{
  "arch": "res2net",
  "model": "multi-label image tagger",
  "dataset": "aerial photos of the United States (SatlasPretrain)",
  "train_examples": 203450,
  "image_size": 64,
  "crop_scale_min": 0.7,
  "horizontal_flip": true,
  "norm": "batchnorm",
  "hidden_act": "relu",
  "depths": [2, 2, 2, 2],
  "kernel_size": 3,
  "stem": "single",
  "widths": [128, 256, 512, 1024],
  "num_labels": 7,
  "init": "xavier_uniform",
  "optimizer": "ademamix",
  "learning_rate": 0.00105,
  "beta1": 0.9,
  "beta2": 0.999,
  "eps": 1e-06,
  "beta3": 0.999,
  "alpha": 2,
  "max_steps": 19400,
  "batch_size": 384,
  "epochs": 36.6,
  "lr_schedule": "wsd_sqrt",
  "decay_fraction": 0.3,
  "final_lr_fraction": 0.05,
  "warmup_steps": 3880,
  "weight_decay": 0.4
}
Rows from block 4, named by matrix and row number. Each number is 128 + 32 x the weight over the matrix's rms, rounded and kept within 0 to 255. All counts start at 0. Numbers have three digits each.
# fc2: squeeze-excite expand (model.blocks.4.se.fc2.weight, 512x64), inputs 0-63
fc2.258:136128073142094169168112185128114121129110125119153103125132128134082128111141128077095163175168141141075192122083129169131156169098087135192156123111137128140147149076127152108164128130146128
fc2.259:183116133127142128129129191128099126135109135144174117161118128163150197138155128135138182166155158171136151108177112079191142132146158116179126174108070128142140126097165166163149128188160128
fc2.260:151069106114146120102081122128126083142075094147111120119125128138124091148154128144148130126122129155145104100202094065149105132135159185142051086116140128156053130156084112135113128101134128
fc2.261:141128154113122084050133120128096092092039106131067130142146128134125210147128128113147082182151163081104113146112070109159062147129115119079115142085128128101167157139129089145125128163138128
fc2.262:086158147138094060071140127128077146150126117095140140144140128047112190071111128125072138063153088145085143177119147115133119193106154104144139130126134128127180163104166133125073128153120128
fc2.263:174123114169067216210164158128153137146135156128134097146111128144079177069143128107088120123158123137096181123086188169163190222111102126117185173115117128149158183061170131111194128115176128
fc2.264:149143151140172166162154148128137124134147161142147157175144128144147163159124128149153138154178153157136147146149150165155199140149139134170143155144131128132164152142149179134170128150134128
fc2.265:140148096145176123104101059128136175164113067097142135127145128128146084126128128163077146011181037163167136163126149136123132169064141167120148147200107128189146166150157136140064128047159128
fc2.266:126147132079110069065149080128091169153156113164087105109139128172108093134115128142173063107047126112155126110187139070145129094141160150067056140099128128057131081162116055081063128123143128
fc2.267:112131133140101123171149144128129134131139158091202073154097128089086137100056128121106213113112119134145187125160129135178177124100161079172149150127076128130132098042182212165173128115069128
fc2.268:150150203161193078113172136128111192190196172124136161136196128122179152185113128148200129154153180124150117177139133186095141145210140124162135126209138128110172180147164149137150128187139128
fc2.269:100117155098162132099125067128188124120140102142129148174095128130155129160159128195136133072106102131134055107114125102175084084146152141101146172134130128115145131129100146154090128136138128
fc2.270:148115117136186105077099105128143137132106095152079182087179128141172123170139128124154090175183131088131037164105097102083078007143087163095108072147135128154140187205110080101098128111154128
fc2.271:073131181172150038067156153128112136185111169098065122117148128098139156118071128173142064149137095129186089152118136142104149110131103111150156123178152128168172127125151113119128128163006128
fc2.272:126160164163164133133168155128131160185183161130152134119126128133152106153089128190173150149159156157170157139154143144130170142169172090174138125182116128161150142150139163133156128161096128
fc2.273:187074104120123147102029054128194044082052014118097154141139128140121084149155128134134110137148141062078102155181103130127118034130125170106128122145159128139109170129050104150042128119181128
fc2.274:070113102121123101168138125128100128116125106095170116148076128110104141113095128114118164130094130139126188103094122150131153176119151045140131143115084128078099104073128172143158128097090128
fc2.275:139163076145112178172140185128132167191177098133143090089144128164106107119135128089127141115130161146109147114135149173112165159095129137184118113121146128119078113110107140115119128057145128
fc2.276:116165100171168126098127156128065133186135111108134089098119128147165136168084128116157136122147147180152145138145125135124220178099145138227119087141065128152126106163116149102139128073115128
fc2.277:071129118147047175162155146128125121151129160120128086170101128089066116063123128117074145091147105207104157131100173155191149163110169077151184178114094128137168114034133164132192128080102128
fc2.278:060133211119145097090206107128101162158149167155129122083121128103127207103084128144148143174084184148219151141132173101135126132167156084135100122125106128108126052143168142078171128172084128
fc2.279:134129196151149149162174147128144158170172143192174141143150128164156161164141128154157164161154192153160147155144145127162158132195183132161143147149146128150149124155146188150161128149150128
fc2.280:192080117120136080151068144128158112114076098137151154151129128106131137140153128170139153107116100119140144136131087137134149101117156146149121149141147128111132163162078140172064128134172128
fc2.281:112173175132113134146187135128157121124146176093177157158139128113135195125170128140124197166122180156098144165142197127162146173157147114122176138127155128131162154080147195175173128160174128
fc2.282:101138109151116154189124131128124121116152081118189103147122128156100098125100128110085172103113142140084138118047135217118193166124154082167145130154143128140103102081079163130126128089100128
fc2.283:185120088121103203170105164128140119135114085126167148182196128162105125119183128082112186147194157102078194174098092163140138126115122121145167179112163128125141205076129173154129128078244128
fc2.284:144128111115092123126149185128086128120141112074172056129104128127133152123101128083096167183081165185070149108115146120109162160110140141185102125108077128120086053048155172127139128119151128
fc2.285:174143086170132115093106109128113175162109082086133111191147128136115145117116128146094137079204064204141107181113129123159175151039158182211169188180119128188155138130123137140089128070194128
fc2.286:172119126137086068118112171128167109149122095136075195046201128087117069109178128129143077092127152110111135098185148152093133157166134209134114086114220128122090200160120059104064128134121128
fc2.287:137123127154132115102144186128114106156116158117079112121118128105130110070131128074083080070115065131142114077110133094100158181103066127176123095072114128103096086092161111093140128129149128
fc2.288:143111118182131153141101150128122137158075168126151128188137128101108122092132128145085154083199056124109124184062098177114157144102129137155175175139124128146183139129145151187142128110166128
fc2.289:190118132081135114154138195128132100110122125155188157149132128152148132144191128131127199193152178153107202090117105087141159153193121153163110131097114128120107167122168189171196128211205128
fc2.290:135165107125147124073096099128161153139143087125064161136172128093130057120164128141132055079140072111063118129142181098136037136137126189093112129133139128160125143164132051097041128099109128
fc2.291:130118209122194133115138101128110170173141173150087163119146128119207100143122128177187096110104085100162090146150167144136078126169132138085133130177110128134154086206150089116131128188091128
fc2.292:103172124147144136078142128128052175172136146104062113121174128156159131125132128103097060040207075119143086159102173153119101105074105146137128117137109128166151140147136099070098128126163128
fc2.293:153114124117126086103105137128131076106072132144150168134103128090123120121195128118115153179098153158121133088077070108114168120122120108168145133111166128045145145109062170134150128149168128
fc2.294:128168182187120120107178151128138190190203168134112134143192128105137150113134128201137113107145124128137101136151136144173122125178156124138158160154142128156151128146163125122145128196095128
fc2.295:136102119169113136147158175128157132170166168063152104144131128076115144096125128124103132082138106119113180146103167134137155165100120123141177181134106128140155147064164153114168128128123128
fc2.296:188131148148139151146142172128119133134128160138169155172142128169156180143159128142133176175155156168149172126152144102166166124151152152178124164126124128153134137119157173156154128184156128
fc2.297:172145111151128191150124169128152110110133159154050153071161128176142096139176128116118079096134101095138105079123126175118103132122067195090120084128181128156097172154125028093130128098147128
fc2.298:092154159035116147168170031128132092059171107137140160108129128146165168153131128100123131178102228064089119103135118120101100081215123127093062088114149128111075127127151134124127128207108128
fc2.299:131148083097092172160116144128109138115156081173146122127109128184066100122120128060095140122099153114113153096036092150061123136096091102118048096113167128075073095063089138126105128114163128
fc2.300:111158165140096077138169167128111122141162134042145063147110128070125183085088128144061147103111123162127163075152203115202138203129204096129119146086043128121126093018158174141148128109074128
fc2.301:116128141154094130084146162128131080145105167114039106104140128137138152139154128103195044161132139126105104124133133105116152141127069129140153088120130128159129126098165092103156128139124128
fc2.302:153155119154127163116148154128101148156159111151102111071161128185105117150101128114175099115121158110137124101194123129117122114118104163135096079130158128161120090187126057063081128119081128
fc2.303:143098134061140141136142077128123124115136154178189117163074128187130165149133128151147207138082155163170134075120118093172122105125173117108120157081115128097125119143146175127165128122174128
fc2.304:147113062156134170125104190128123124118118098081143128113141128150114126141136128105118135138150165158116143143118111136106209157072104122181121112133105128151132143093091144117139128069143128
fc2.305:169138073139089187202106170128137100113098091121061129076141128133104131107152128069091072093172122130096120083148106114142140136083090151127124111071131128127128161075106061068090128098173128
fc2.306:158127112138140178080119156128133159239160105186106148084133128176144082164199128136217097116135145161155130104212165106099167161123138156189118104146176128172084169151125118076112128085120128
fc2.307:111154155161130125103150157128099129166115188077014139108170128085134125099101128128117022122151099108157124134064153146089133166127077150140145118147116128136143131153144077080178128076101128
fc2.308:148102126134146155130081080128172116133109060179134152141201128152128118129152128147154151139223105107082076149143088128132069051156144172057107135141136128147089183219072122169087128144097128
fc2.309:151050120138117139108071128128178099084041157138097162154117128107119089096125128165129117085142073120157160134146120134164093103138140142094183143128146128151172172165092102144127128169140128
fc2.310:109053129129075044107086136128169088117045101121109161164129128061132134080119128158073132096112071105088096152157146137153107109144147100108132133137173128143135147103080111168103128156103128
fc2.311:194119121127139156154150148128137070113132085129119115066132128174128185164163128097148107176131172097138097094135072115076154098137099149135064104106099128134063123121113128118085128127228128
fc2.312:061188113131129105150142051128121203144174130087168106168136128105122102118077128125117160090132131111138185150154131143168108115099176135093166153135122128157173128124149151156133128096060128
fc2.313:065124124093150130143100047128106166117144120135148145176100128075136086104121128181051144031117066089158104192147110148168074105135185104094153182164150128140167179132127135122101128117074128
fc2.314:140244197123146123079170132128102160131153148120107152124132128165164156164175128128156107107131104105184108136112116139102121140145078117115117121132137128121155128130158114121114128158164128
fc2.315:154127102175201180113103202128096135180147042124094107083152128177156096174102128149173099068194103108156097121154136132125154116089137159180120098184080128175113118179083110097021128056136128
fc2.316:058089130134143043144125066128113132125136098061178102166106128096102187109091128138059160149105163142103146156106113127142106080125154053100126145146103128141143129086104175168129128110082128
fc2.317:130141146105131180187139096128141113088115174133165205117097128121129104141174128129128175156108133127127162151125129170138148164171142076101129110151150128126127170121137140171188128202144128
fc2.318:131144080114077174174127142128136163128157115115167092154055128152064116117092128080117170120116153080084219129140104135131194126098144074179124159122084128131107073056163160146123128080128128
fc2.319:109087174113135109094101073128134113140086083161110184192117128114187122126146128192137123059129122146145095123157103120132087085198157123122132169154151128131131146158097154168107128171124128
fc2.320:153149145135163167169160138128115168192167098106164123152157128165161173144126128138122178127159158130122130162123103157124187134130151147192119152183103128150120130138141227164165128084167128
fc2.321:120119087145130101150133065128133163143151133045167122094140128103105108175083128100150126150155201146105198173171144191109142102101142115084111105168130128185120179107171134107156128093061128
fc2.322:149093111165176070062093109128086124134088092146125139129136128173162102160100128153161118112168117121179075102136129128128148093131132140146134129162140128131107170158073135127098128105122128
fc2.323:084108188089155117174144101128106122090122186160138131144085128127173191150123128150142129111073163121180104133090091125132126106160126100105125137148123128090130098149135129163181128142135128
fc2.324:116093150121138122121156132128141106134165088096118112085076128133161157165087128141152116142041161135110111124192131079129121086171140094130082104133076128120093049114112107124101128160092128
fc2.325:105067079162136136135094109128121161159134158072187104140131128104086125095120128116078185105153130191159164154104139142087143123074163137159159129165129128159150170118133172163169128043123128
fc2.326:108171112125042124147128157128093134125150106124157135143155128087098135052122128081069166077150123156062191147159119121155128177104145144141121134096139128121139159108191144138124128116141128
fc2.327:121163140181152148137168149128154132163151131123067162030190128133140143136124128114140070112126129124137129059195152156107139153120095165134100045109185128149094164201111080043101128125093128
fc2.328:175136107120122115079120171128095068126079100128102087080082128125136130134138128051147104131102136167136123094114034069071160142140115090175054101049023128075026073106145130062116128112146128
fc2.329:103147132087119172172157106128104134118205130124125154132127128122173073102139128119120120057054118126111186111120148156128100200143106150073114144117191128127094071144184112071144128096091128
fc2.330:164081115137142125110067112128185109097095092144107146154158128144137084154144128170160117144130110136090097139152152179152109103145152177096175143184147128184123168217038119177117128135137128
fc2.331:048109118115164089146132088128101151115146138101213087141096128102148109150085128113095198160104139141150172101087130162122139146125155080122135145143068128117090049085132179113140128091069128
fc2.332:120145136157096110054137139128115165180145147139121173150181128085113139088132128109109124068117106166102094158104188051123146152111117136152132136126209128126120131092152127128075128124141128
fc2.333:130157128041127164140128088128129108107169104152131128109101128188135128139112128117136141169083177104118149074117048073046116181154078118076053085054095128044096088132139140128131128133160128
fc2.334:147100099108140141115104045128176146121159050126101180100143128142122025157118128136174093078108146102108165152131173170101126124116127176053103100185198128148085144191075059098000128090154128
fc2.335:167112094113087140099104160128149067122084030160106133063126128151109091132174128060139122148112146168078149113123114143133124140138109158130115138064133128095075142117107123115078128136199128
fc2.336:117110148130200072129158114128056203164186076106148143131157128114151208197088128103175126211148152133176100195078095165088122109125094137129085108158198128126122090155151130140099128124099128
fc2.337:107105104099105083128152142128037137140132118071170116146121128115100166111074128088070167170088163167086172082078114107126159150093133109175106144104134128077093126090182168131163128100134128
fc2.338:175053083151163102139089132128141090122091098099152138120092128121143116154107128134142151146134138162133129118167080147129177123097155101155124113140091128137084140122088149169120128119165128
fc2.339:093144120160179057026113163128074148157127103124111142113177128136158138166125128115125105096158097126160106154072118117089099123104093164136082116148130128139132119190083139121066128102134128
fc2.340:111144147085105097130161093128126077076133121147155150133138128160157182150138128115126158189112179105069117135101100101094098082164130142079064103095141128051088118162160141156113128158116128
fc2.341:132105094233116147102087154128153135180115089124118140112197128091109120126138128117150118111233108188109131157125135144109171155064121181149141113158142128159137171142087124124107128107113128
fc2.342:133148149136154153140159109128126176152183144123186112125117128146171116173101128159180196159126191162142153160187149145130163142161161095130121139143082128139136100115096149145160128160128128
fc2.343:141152125145126060064121127128108169184137131173062138100164128142117094139122128126155066110150064139171115128186161113109084135117123152119105122149147128181143154179111055065060128120105128
fc2.344:115162132131149172141098134128181131137131123139099187146167128123127084091129128172069116071205053126115113165136155172179076104129156141093167153164127128170147201203182094146109128149138128
fc2.345:027095126112118122155151090128082124105132153070162035167092128076096165082112128139087175113101126152176162122087138098166125142126149131104127176101031128096160086109133147128133128132039128
fc2.346:142096174128176101097113109128118121143114112150111175155100128145200140184138128170176098112123129095123049168140100095127103061164134123132139133147141128127113103114137118136079128206094128
fc2.347:127112176077103122123125039128138097076106138184092205203127128122159151111180128155098108125105088115125041143098117096182024031159123114073156183110164128123179153139153088153109128208136128
fc2.348:078116163116127156139153103128130188126143204180129155198119128101121125098155128180106134103102106143138152180112161173168118153153167132124157211178134128114132113147198129165167128142105128
fc2.349:156082121101103098110105128128135111078063133174147126127125128130099189136183128138126139178132130070107106103101103148172133111111136159100096139122142128079117162131140131147157128162168128
fc2.350:141101143151145115086071161128119134144079136069127119126144128110148114157086128126139137165156129169122135154135142116163157139095154121155142128144119128168147138128054144155114128106128128
fc2.351:129128115133129139135108049128137138137097115160044137118166128132127087123146128128127083139157102155137051137111174145122075111118136172087136116164160128167130165169096029085141128096118128
fc2.352:148100156099147104102120126128148102094103133191142158123116128137176179136172128141130150192097140089147097099118101080109122043152108139139086105126149128100099101160106156161123128180164128
fc2.353:169167091131063135113157166128080130112123174167116074094095128152113135108141128012126115180112150142118172058093087110106183155109087109161122110033100128054110043094180125097174128106169128
fc2.354:110141130159203145141103109128203123132121062155128139126159128162174105162145128140159134119134117148136071131160133164124113109144159168115121126181131128182083128146080124124091128104099128
fc2.355:099063146138117088110069095128131123125016154165095158142118128062121169099096128146134105125144038118152091174111086174111104121146125108128151140154173128144167140138097119136090128131089128
fc2.356:109147166094115130092162113128155099117143138161073151085150128140151129122160128108152077149097167093125074084144143087129113104165105152102100074099158128105105123141162100092139128159141128
fc2.357:110159150114129126127149079128079214120190149175139177139133128151150104140156128117095118164120116098145086188069133152115095071174111151089096143186215128121130155213151112123128128217143128
fc2.358:153139158120135101140137074128225078098117104177120165159112128128129163138174128144120123141124131091127088107123067109142095096165150151092114147138148128111117159134154136160110128152136128
fc2.359:098100126126119149189112149128180148147189166149155111152112128137126070119119128173144158125072184178159119125168212186158178114175172146199194141172157128137114094135137110131163128129077128
fc2.360:181141137134150174183153123128135132108133137152129141115100128233157117210133128139182136163109159169142168156158162245139188219134136108128137127212137128158133132199127124145138128146176128
fc2.361:167116079158112152104064148128142118157062094136086128114160128135103076119137128094115117123195110129060087149164087101168116104107150139152143095110116128172139124113097090102118128098159128
fc2.362:139160099137123149156133195128115159185177058098165106106140128159120178136128128097122161117162156097119205096143073092084157132109109165197054102096090128089112105106136158132105128080155128
fc2.363:100170136150132152167146169128105171176186117104149112162112128119126115118077128155099144102147092135119104144109184174163121159122153098134206151149123128150163132132156140159155128133100128
fc2.364:142153134141195117088121099128148184168133084147124098131136128125142151153154128167136119112135102120206085159149095107148107091103138153125104154146123128121137077170107127141046128077157128
fc2.365:159067102079116148109096153128139063053058128155087141021129128124119089130184128121148110160117148108132174138095171119080126185134089165104069033121149128079063153150126089110145128123193128
fc2.366:134108106178114129146158163128072125146141171080159055093127128133096119082095128103145138107144157175175165085139176097107181148112121115180117101109085128127110127101142126065154128118109128
fc2.367:135105134110162123175137087128139166090166132132154138119128128148120138189148128139240152190079142129134170142161196223131126174131122147091128143180158128153140100219123132149146128157141128
fc2.368:116110138128201126102091098128114131132126083131110182137152128140184130187147128125177118137140127078116102141069094141055054125121094146125112134154190128125108137245064128143078128122104128
fc2.369:089096109122174035116105137128123118117105134125201100154075128128120107151086128153127186162111129154166174122103103143117178181114150122161143156137086128098131092126120200172181128117106128
fc2.370:114160074152126123130123093128124204163149089103146091125172128111071129116108128130086135078166115163161139154155155111143102169057173153126124163164147128169150110106160127124072128026114128
fc2.371:169120145134085148118106125128183149121112123083108141109191128103113135110148128142102113141208103106092121175184128188122060124142121153066127119180138128169175159094059094144106128208149128
fc2.372:129188086126075142123133145128092124136132095108140112090154128123081131103115128012131149175146176133097170122055113144060155139097091139150089088090136128078083136129124152106133128111158128
fc2.373:060118121104138190177129087128113114095165109148174119112143128243138121166110128104196172163124255159134128091134127137103134111170160142115069113129108128101051077156086141131130128131132128
fc2.374:123153160107115164216185090128112132092143136198159145190093128158137132127168128128148161210104159138122159121077135176155152144206153066112131192126113128090143126108148169146146128155153128
fc2.375:133197133108135136089135148128095164127145138134134139167122128185207138170182128127160134134117136183167145125126131091185146179166138147158130184104128128113146111131119145121099128184164128
fc2.376:157177138140151158146145146128130141165164112132153152165155128184160161161161128140116147125146134126147145122172128127154145156135134186155144149147141128158146157146159158142124128130160128
fc2.377:119080108125102110092065157128168109107082090136118134171119128075123116091107128136091137137122087156091131121187154127181133122155154116161153168115115128130120129128116122151119128184090128
fc2.378:143134107111029145129135149128131094113120147172143138116134128132098145088182128045108145162154181140045156120127138134124128120148131128139114114071150128107118149118118142133149128138185128
fc2.379:115151122085120090111163142128110117124158164084187084156036128124123136127054128127094181076042107138140180099117090076133144134126147071154130145094080128061100062100192190153151128110043128
fc2.380:096119153162171128116112202128159128168116168141123140140149128179188101174088128189193127167106121121162109137130153127153128110186147126156162138175128128136137079151115119174126128201086128
fc2.381:140122126106058118118105123128151131103109124167084163176149128129094134091192128089084106126128118126061111171100165156191059133116123154069155158114201128140183160123141071130119128131159128
fc2.382:134146124152147095104121235128123143144129088123185170140138128153150191135143128142108183147177149114143155163094068126082190146113099141227108131130143128110175159144115210142087128131169128
fc2.383:125142180123116120119154140128158116121120161110138148199149128116146194138151128193117145114115137159142143143177196119205100147153151155127138179128158128140162119115205133164140128167163128
fc2.384:068071121159148084108065199128186094132085118076116181139151128046160084130104128174105132076140090130097103166114137171117120127148139136158175124197176128158130136151060131195122128139086128
fc2.385:132190165129104118175167115128184121112154153143116123163128128127156142153143128164188128138103147165131140138191197169170117167174140139105146162141185128128149127124183123116140128115136128
fc2.386:133165116144111186129143136128156184179165140168110139094177128158136081095198128109123103097180118193152152114121178140113125193112117193132128105133172128183112172128109105069139128101163128
fc2.387:136123108146159096078094106128152149147114089132117163080171128114147095169199128129193119112131138099115086144149125149076051087118117149086108110152180128132103165183086095145081128110093128
fc2.388:164087118152100098109100167128194134157103114127149146210130128102111087099165128175107168119155121141131106165147114125139150094126179149208159178175144128165161184110112165149160128127130128
fc2.389:132147175144175115100131074128122164136154136135113143138162128111158172137133128164135103100139086086143062165161148108141049108146121151049104150141163128159150159161143101129076128180119128
fc2.390:164057117127131163148101094128169076068039143152093125172103128149123111134144128153132104165095099162124108142135149196160159143137135116103152162163148128138132162129089100156144128132172128
fc2.391:123130145113115143106140110128084109082121146192124120115136128200145150166153128083177116171120166107143115099110107106090129101146099092114064111088145128065120106127073129110110128170132128
fc2.392:146101150130121120132115133128136106120096184117139129179079128111130161119117128139067147130115107113149083114102108068180118079119137096130157135107080128128170107068111147199147128174146128
fc2.393:074178118078135129136145084128114161080181143136156149136086128134128120164092128134139155180104159133139167149127145158149099152170151088065130160146137128109141115166141119185143128208080128
fc2.394:089129157172172087064156156128108110193148125119089117101111128124135154143069128175134082101120114107199058109177134061126099095134135106153101121153094128151082097121176096128077128144076128
fc2.395:156068132137183036082093120128098117127084132141144140152110128111160129165118128188148134145132115150176125129122106133152149124116170131169162148140119128119139144135072163166112128169132128
fc2.396:108185179152140112100113144128140158159140142132149192150158128094119115105109128215105163093176123166141130161144180155138112142160208092138151133195154128151173161158156156185118128172123128
fc2.397:139110125167101150146129181128161135157110120118153140154147128096122173116127128110128164151124159172073127160168152184117197189141153130185141102181176128187143128110126155159137128139104128
fc2.398:130107162131170051085123151128150037142083098128139143133120128127168156165124128126110145239098158102094123064076062102084165116173098147172138134061128128026101078110131175132166128171106128
fc2.399:153143068174098213144127212128089164165137093152128092139129128133073133101147128093100123109164116151155135145084154158137197167021115117215135134125125128172157124092108129089123128015167128
fc2.400:115106137163133075071115121128108097123090137189130105072100128140112177152100128128187130190091161125158103069160101113094136076126130113153089076123116128123101064128082139131103128148076128
fc2.401:129115149098137155160118062128139140076097242157127227123122128119148117102121128161096144120169097154126168159120145172207096151119171134084146162168149128148113244218175103177199128201147128
fc2.402:151212133108204168103179137128085154140210087144111135093149128187201130198145128113181104107151157116175141125142091061104110124136068166126064126102076128128124110185168116080121128150143128
fc2.403:131140136116158156121122131128148136139156067121110119086126128166176163186129128152177089130122120100134082127169110123120098054151121160094085098147103128152098096160099087124062128148104128
fc2.404:157189166170145160189177153128150159151174154123159158146152128154150159161145128143154161175160171164147138140142157163132185157153133134129165134151143128157184152130141180151183128142167128
fc2.405:129124121168155131096130131128139157192152139117150125079174128167148125185139128138153157209178171233164158122161186177083167200109133132170128095184113128166123124128098156132132128119163128
fc2.406:114150130111123074113134087128118169104134198204185132176134128120152119142136128138126173180140113102179146148078125122161090113135127169085133182137151128124173150179165141181143128135149128
fc2.407:165175118189100148157164167128117129167162172106157127108225128189124135142140128095134161152187169140147157098095147175109182143117101171168132109107188128119126172130168171096189128114146128
fc2.408:116159125126171132132131121128129152126147113137174154132141128153162144160148128131100158121143128153128136165110118150126137140124139150126134114170144128154137123185137173160155128115157128
fc2.409:127128101120127130082093108128168139148132074117070149140172128135135101094144128147109093128166091119081094146214161076145068101125128210114092115122111128185127143153102070099043128156133128
fc2.410:134131129121164116043080116128130172119125103139159214120167128138149109124171128130118149150192072088133093134071121105090067070126104155105125110149175128133145221251079108153063128130162128
fc2.411:131102132111159050096108149128128107127109125170191140153105128150128137160090128158155179160118141138174181134142086116149171131137175127167115136116130128104139143159105202173152128144114128
fc2.412:123123108138135130152142128128089197215178097157134116119212128140110133126134128088133120157139156138149149149095125143119150121096118143138099115129163128183116159173125121108118128082116128
fc2.413:095191158109109088079205049128045159131173176139116116157139128132145142129150128093148126128124149115183122123077151091078106106145087093074102126085102128093151088129187126121145128124127128
fc2.414:132157111053108146125159065128128119114189128130136123044121128185134140180140128077159121157091210131085097080185095093109144159140132143127058064094115128099035092129149126104120128127141128
fc2.415:130105104107153124135111111128110119053105113059218112140105128096135163142101128139101231132154136132111140137097055150130136133134155107110107156127052128067107116108125184183160128155118128
fc2.416:113143166094069089120174126128115140126164143130119170123128128104099153111113128115097109173070151102056144122089175169108108136136095080102102110131177128090115145130166116109133128211102128
fc2.417:109156121118120174149147127128111167142147130134132107129108128161129149148107128098132122138136150162102158163225175121169102149126164092113130141162094128163144113100169095115145128138122128
fc2.418:092116180105105144155159068128151166107141179113116089132182128113128114087104128146100121104176090096104122138138143180142084139158127145062132153125066128130146165106164112125138128149103128
fc2.419:157123078125133123074060108128130128143115035131100148125167128147121111121171128112093107083178073094101079119152098103112089113089115199118093105116121128145095169133054090137062128121127128
fc2.420:082125197099164108164165108128132135106117186140174128186070128148175135149098128189144178170063172160170255118118144115168165196176159057121155212134128128090147069132187181181217128165076128
fc2.421:108174142092105137088171120128107123141174143216110165121150128180149155139149128101118115162126173104105131146097141063091098098140078146109114125088151128116144145141151119104159128157146128
fc2.422:147115085180106143188111185128133160144139107110185088141135128147075129124141128104092165116160126150105190131093114164116194193074127128178141151132154128148117149106099169130115128069147128
fc2.423:098153110124164149103133132128127148102130145198101163094126128138132068142130128112159087103158090123156156117000147173082161198135064107119135126126183128084127160199162096089137128120120128
fc2.424:188099085125085196180099151128156057099104062136148107127141128166100131119168128106111169155125157141052159108163099131141160096117143147124112135095126128129084126096078121151129128106198128
fc2.425:117160155221159111122181153128092167220145163114140110118156128109126139144117128133165131142146129209208215155118177144157166115124145116186176128136143128139239177128168157115168128144110128
fc2.426:196122122147178113116107152128156085133122081108079171107200128114155148151158128124125082113178120110113069118154099124107116098120084236121110100144141128141129172180078083140030128122127128
fc2.427:085151100142158132176158131128100182157181101062197066141139128132139153167034128130134162113112127164189158158124145152126155162096173137149124142182082128136112074146123176190105128071062128
fc2.428:153141127175127127066101155128126125193107102056102121130178128096138164119084128136140111108214111166111120151175135112134137146090125163143121127151057128224138088124107118130098128113161128
fc2.429:113125140101160140114125116128171113131135106091121206124151128166212116192170128128138137106143129046082080133118098122098065110163101163108114098122198128122106140171146105158120128164145128
fc2.430:122149151125108076109125127128118069070064198152099145117137128121130151118143128122151086145088122124132107098103116105156125111128089147098146116071151128096149153151115104109142128177114128
fc2.431:119128099115166128137107126128146149143145134160138166110097128130151029150087128136192124098067093183123153120122117237092191211105107076195175120160201128097126154176108129098132128115066128
fc2.432:187090105129079111116102125128213104110120092087126181107159128088098084117161128109159132159146180109068123123214140147102108118154128189108100104130190128156093160102058068148076128144125128
fc2.433:161146118145111133105155138128107157158170102116092097100162128160110182128148128089137060086148128119093107169127166133138094112107132144108110121137126128163131137131159076101035128103171128
fc2.434:117110139109108067089111014128165074094122137160114176154118128126127111128136128153141114111098131104084099130214139092165060012148139140115141133125175128135137152150117107153116128163116128
fc2.435:167151154194147162157152173128139181173174140154166140147153128167140131158142128154150162126186151147161129126178161116188155136152180155151153158151132128175149127140138153144150128133154128
fc2.436:120106125152151075047098143128109117157093054128119143158166128145142139153130128112134119158158146157122049140110111099130091116145138156162103136120142128143124150151084122151029128124120128
fc2.437:126120129116208177181117092128116137115150104164144165117136128208148083195189128128188138142140145042161108136077091122064120079153104150114108087148154128127120127209091140100124128129152128
fc2.438:174115114145188135129151159128108100125110172136112115050125128175135097175132128137166111170143114137255113080161147082101156123117101124136089070120107128148108115136128105089144128083167128
fc2.439:111140150101126135134127139128165107085117125131184180151112128111161164137182128129116215142112129133055181137145146132146116200156134118096140134120165128119133140145174160203137128215151128
fc2.440:119108096140074136157133165128152124145134130116159087163108128129061142101131128111090149121127146161089198139113149145168177208097167110189164163117175128121128165062120158128165128105138128
fc2.441:138135108139137159136093173128124108134092055159092166147187128153138102115191128112094103098157094169120084140069104130151112145109076180141159143131129128126155211159105122122071128076174128
fc2.442:164127130131131138100092137128105085122045140203076172148114128152131094118185128137113099134128103089159059122080104105119142101120081121131149132099187128106164167148094108123150128133188128
fc2.443:122110110145178071091110119128081154155106150134138113124098128128152114176087128132179131153128115151207088118078107123124164131095135109193138123129089128094111112140095142157103128130129128
fc2.444:145149109136131115143085119128137145108116120186152168155191128157123079116184128126100158102163091095145111149084101161110109087123110173111122143124184128118137202166095126163126128107154128
fc2.445:129105069172134175104130163128117150152137172047124087077106128158099085136066128142136123129129128155157119168167191169110151147082130113142148097168099128165131138096126107105098128074136128
fc2.446:175144099164140134080118159128136131114107130205096165064155128165123075160176128093193102138164104144136137098105117171080163157117061166142119105119172128118122138203113084073116128130225128
fc2.447:126145111149092144165150204128140113146133129109139078081138128145122135120140128067099135138132188170092182092134102151093215196119147139166138092104076128118076127034126156099167128094159128
fc2.448:108140152147110123122181144128129159172162139110138111162134128120096162128080128160143134138130152125117115153170181135177112118148170115141166153145122128161156108119175120145128128156093128
fc2.449:118135133119168128126128053128136163129133148165160149190103128133161099160117128140139160105111114142170129157115127134155151125118154095135106161130142128128135109165154170169125128151151128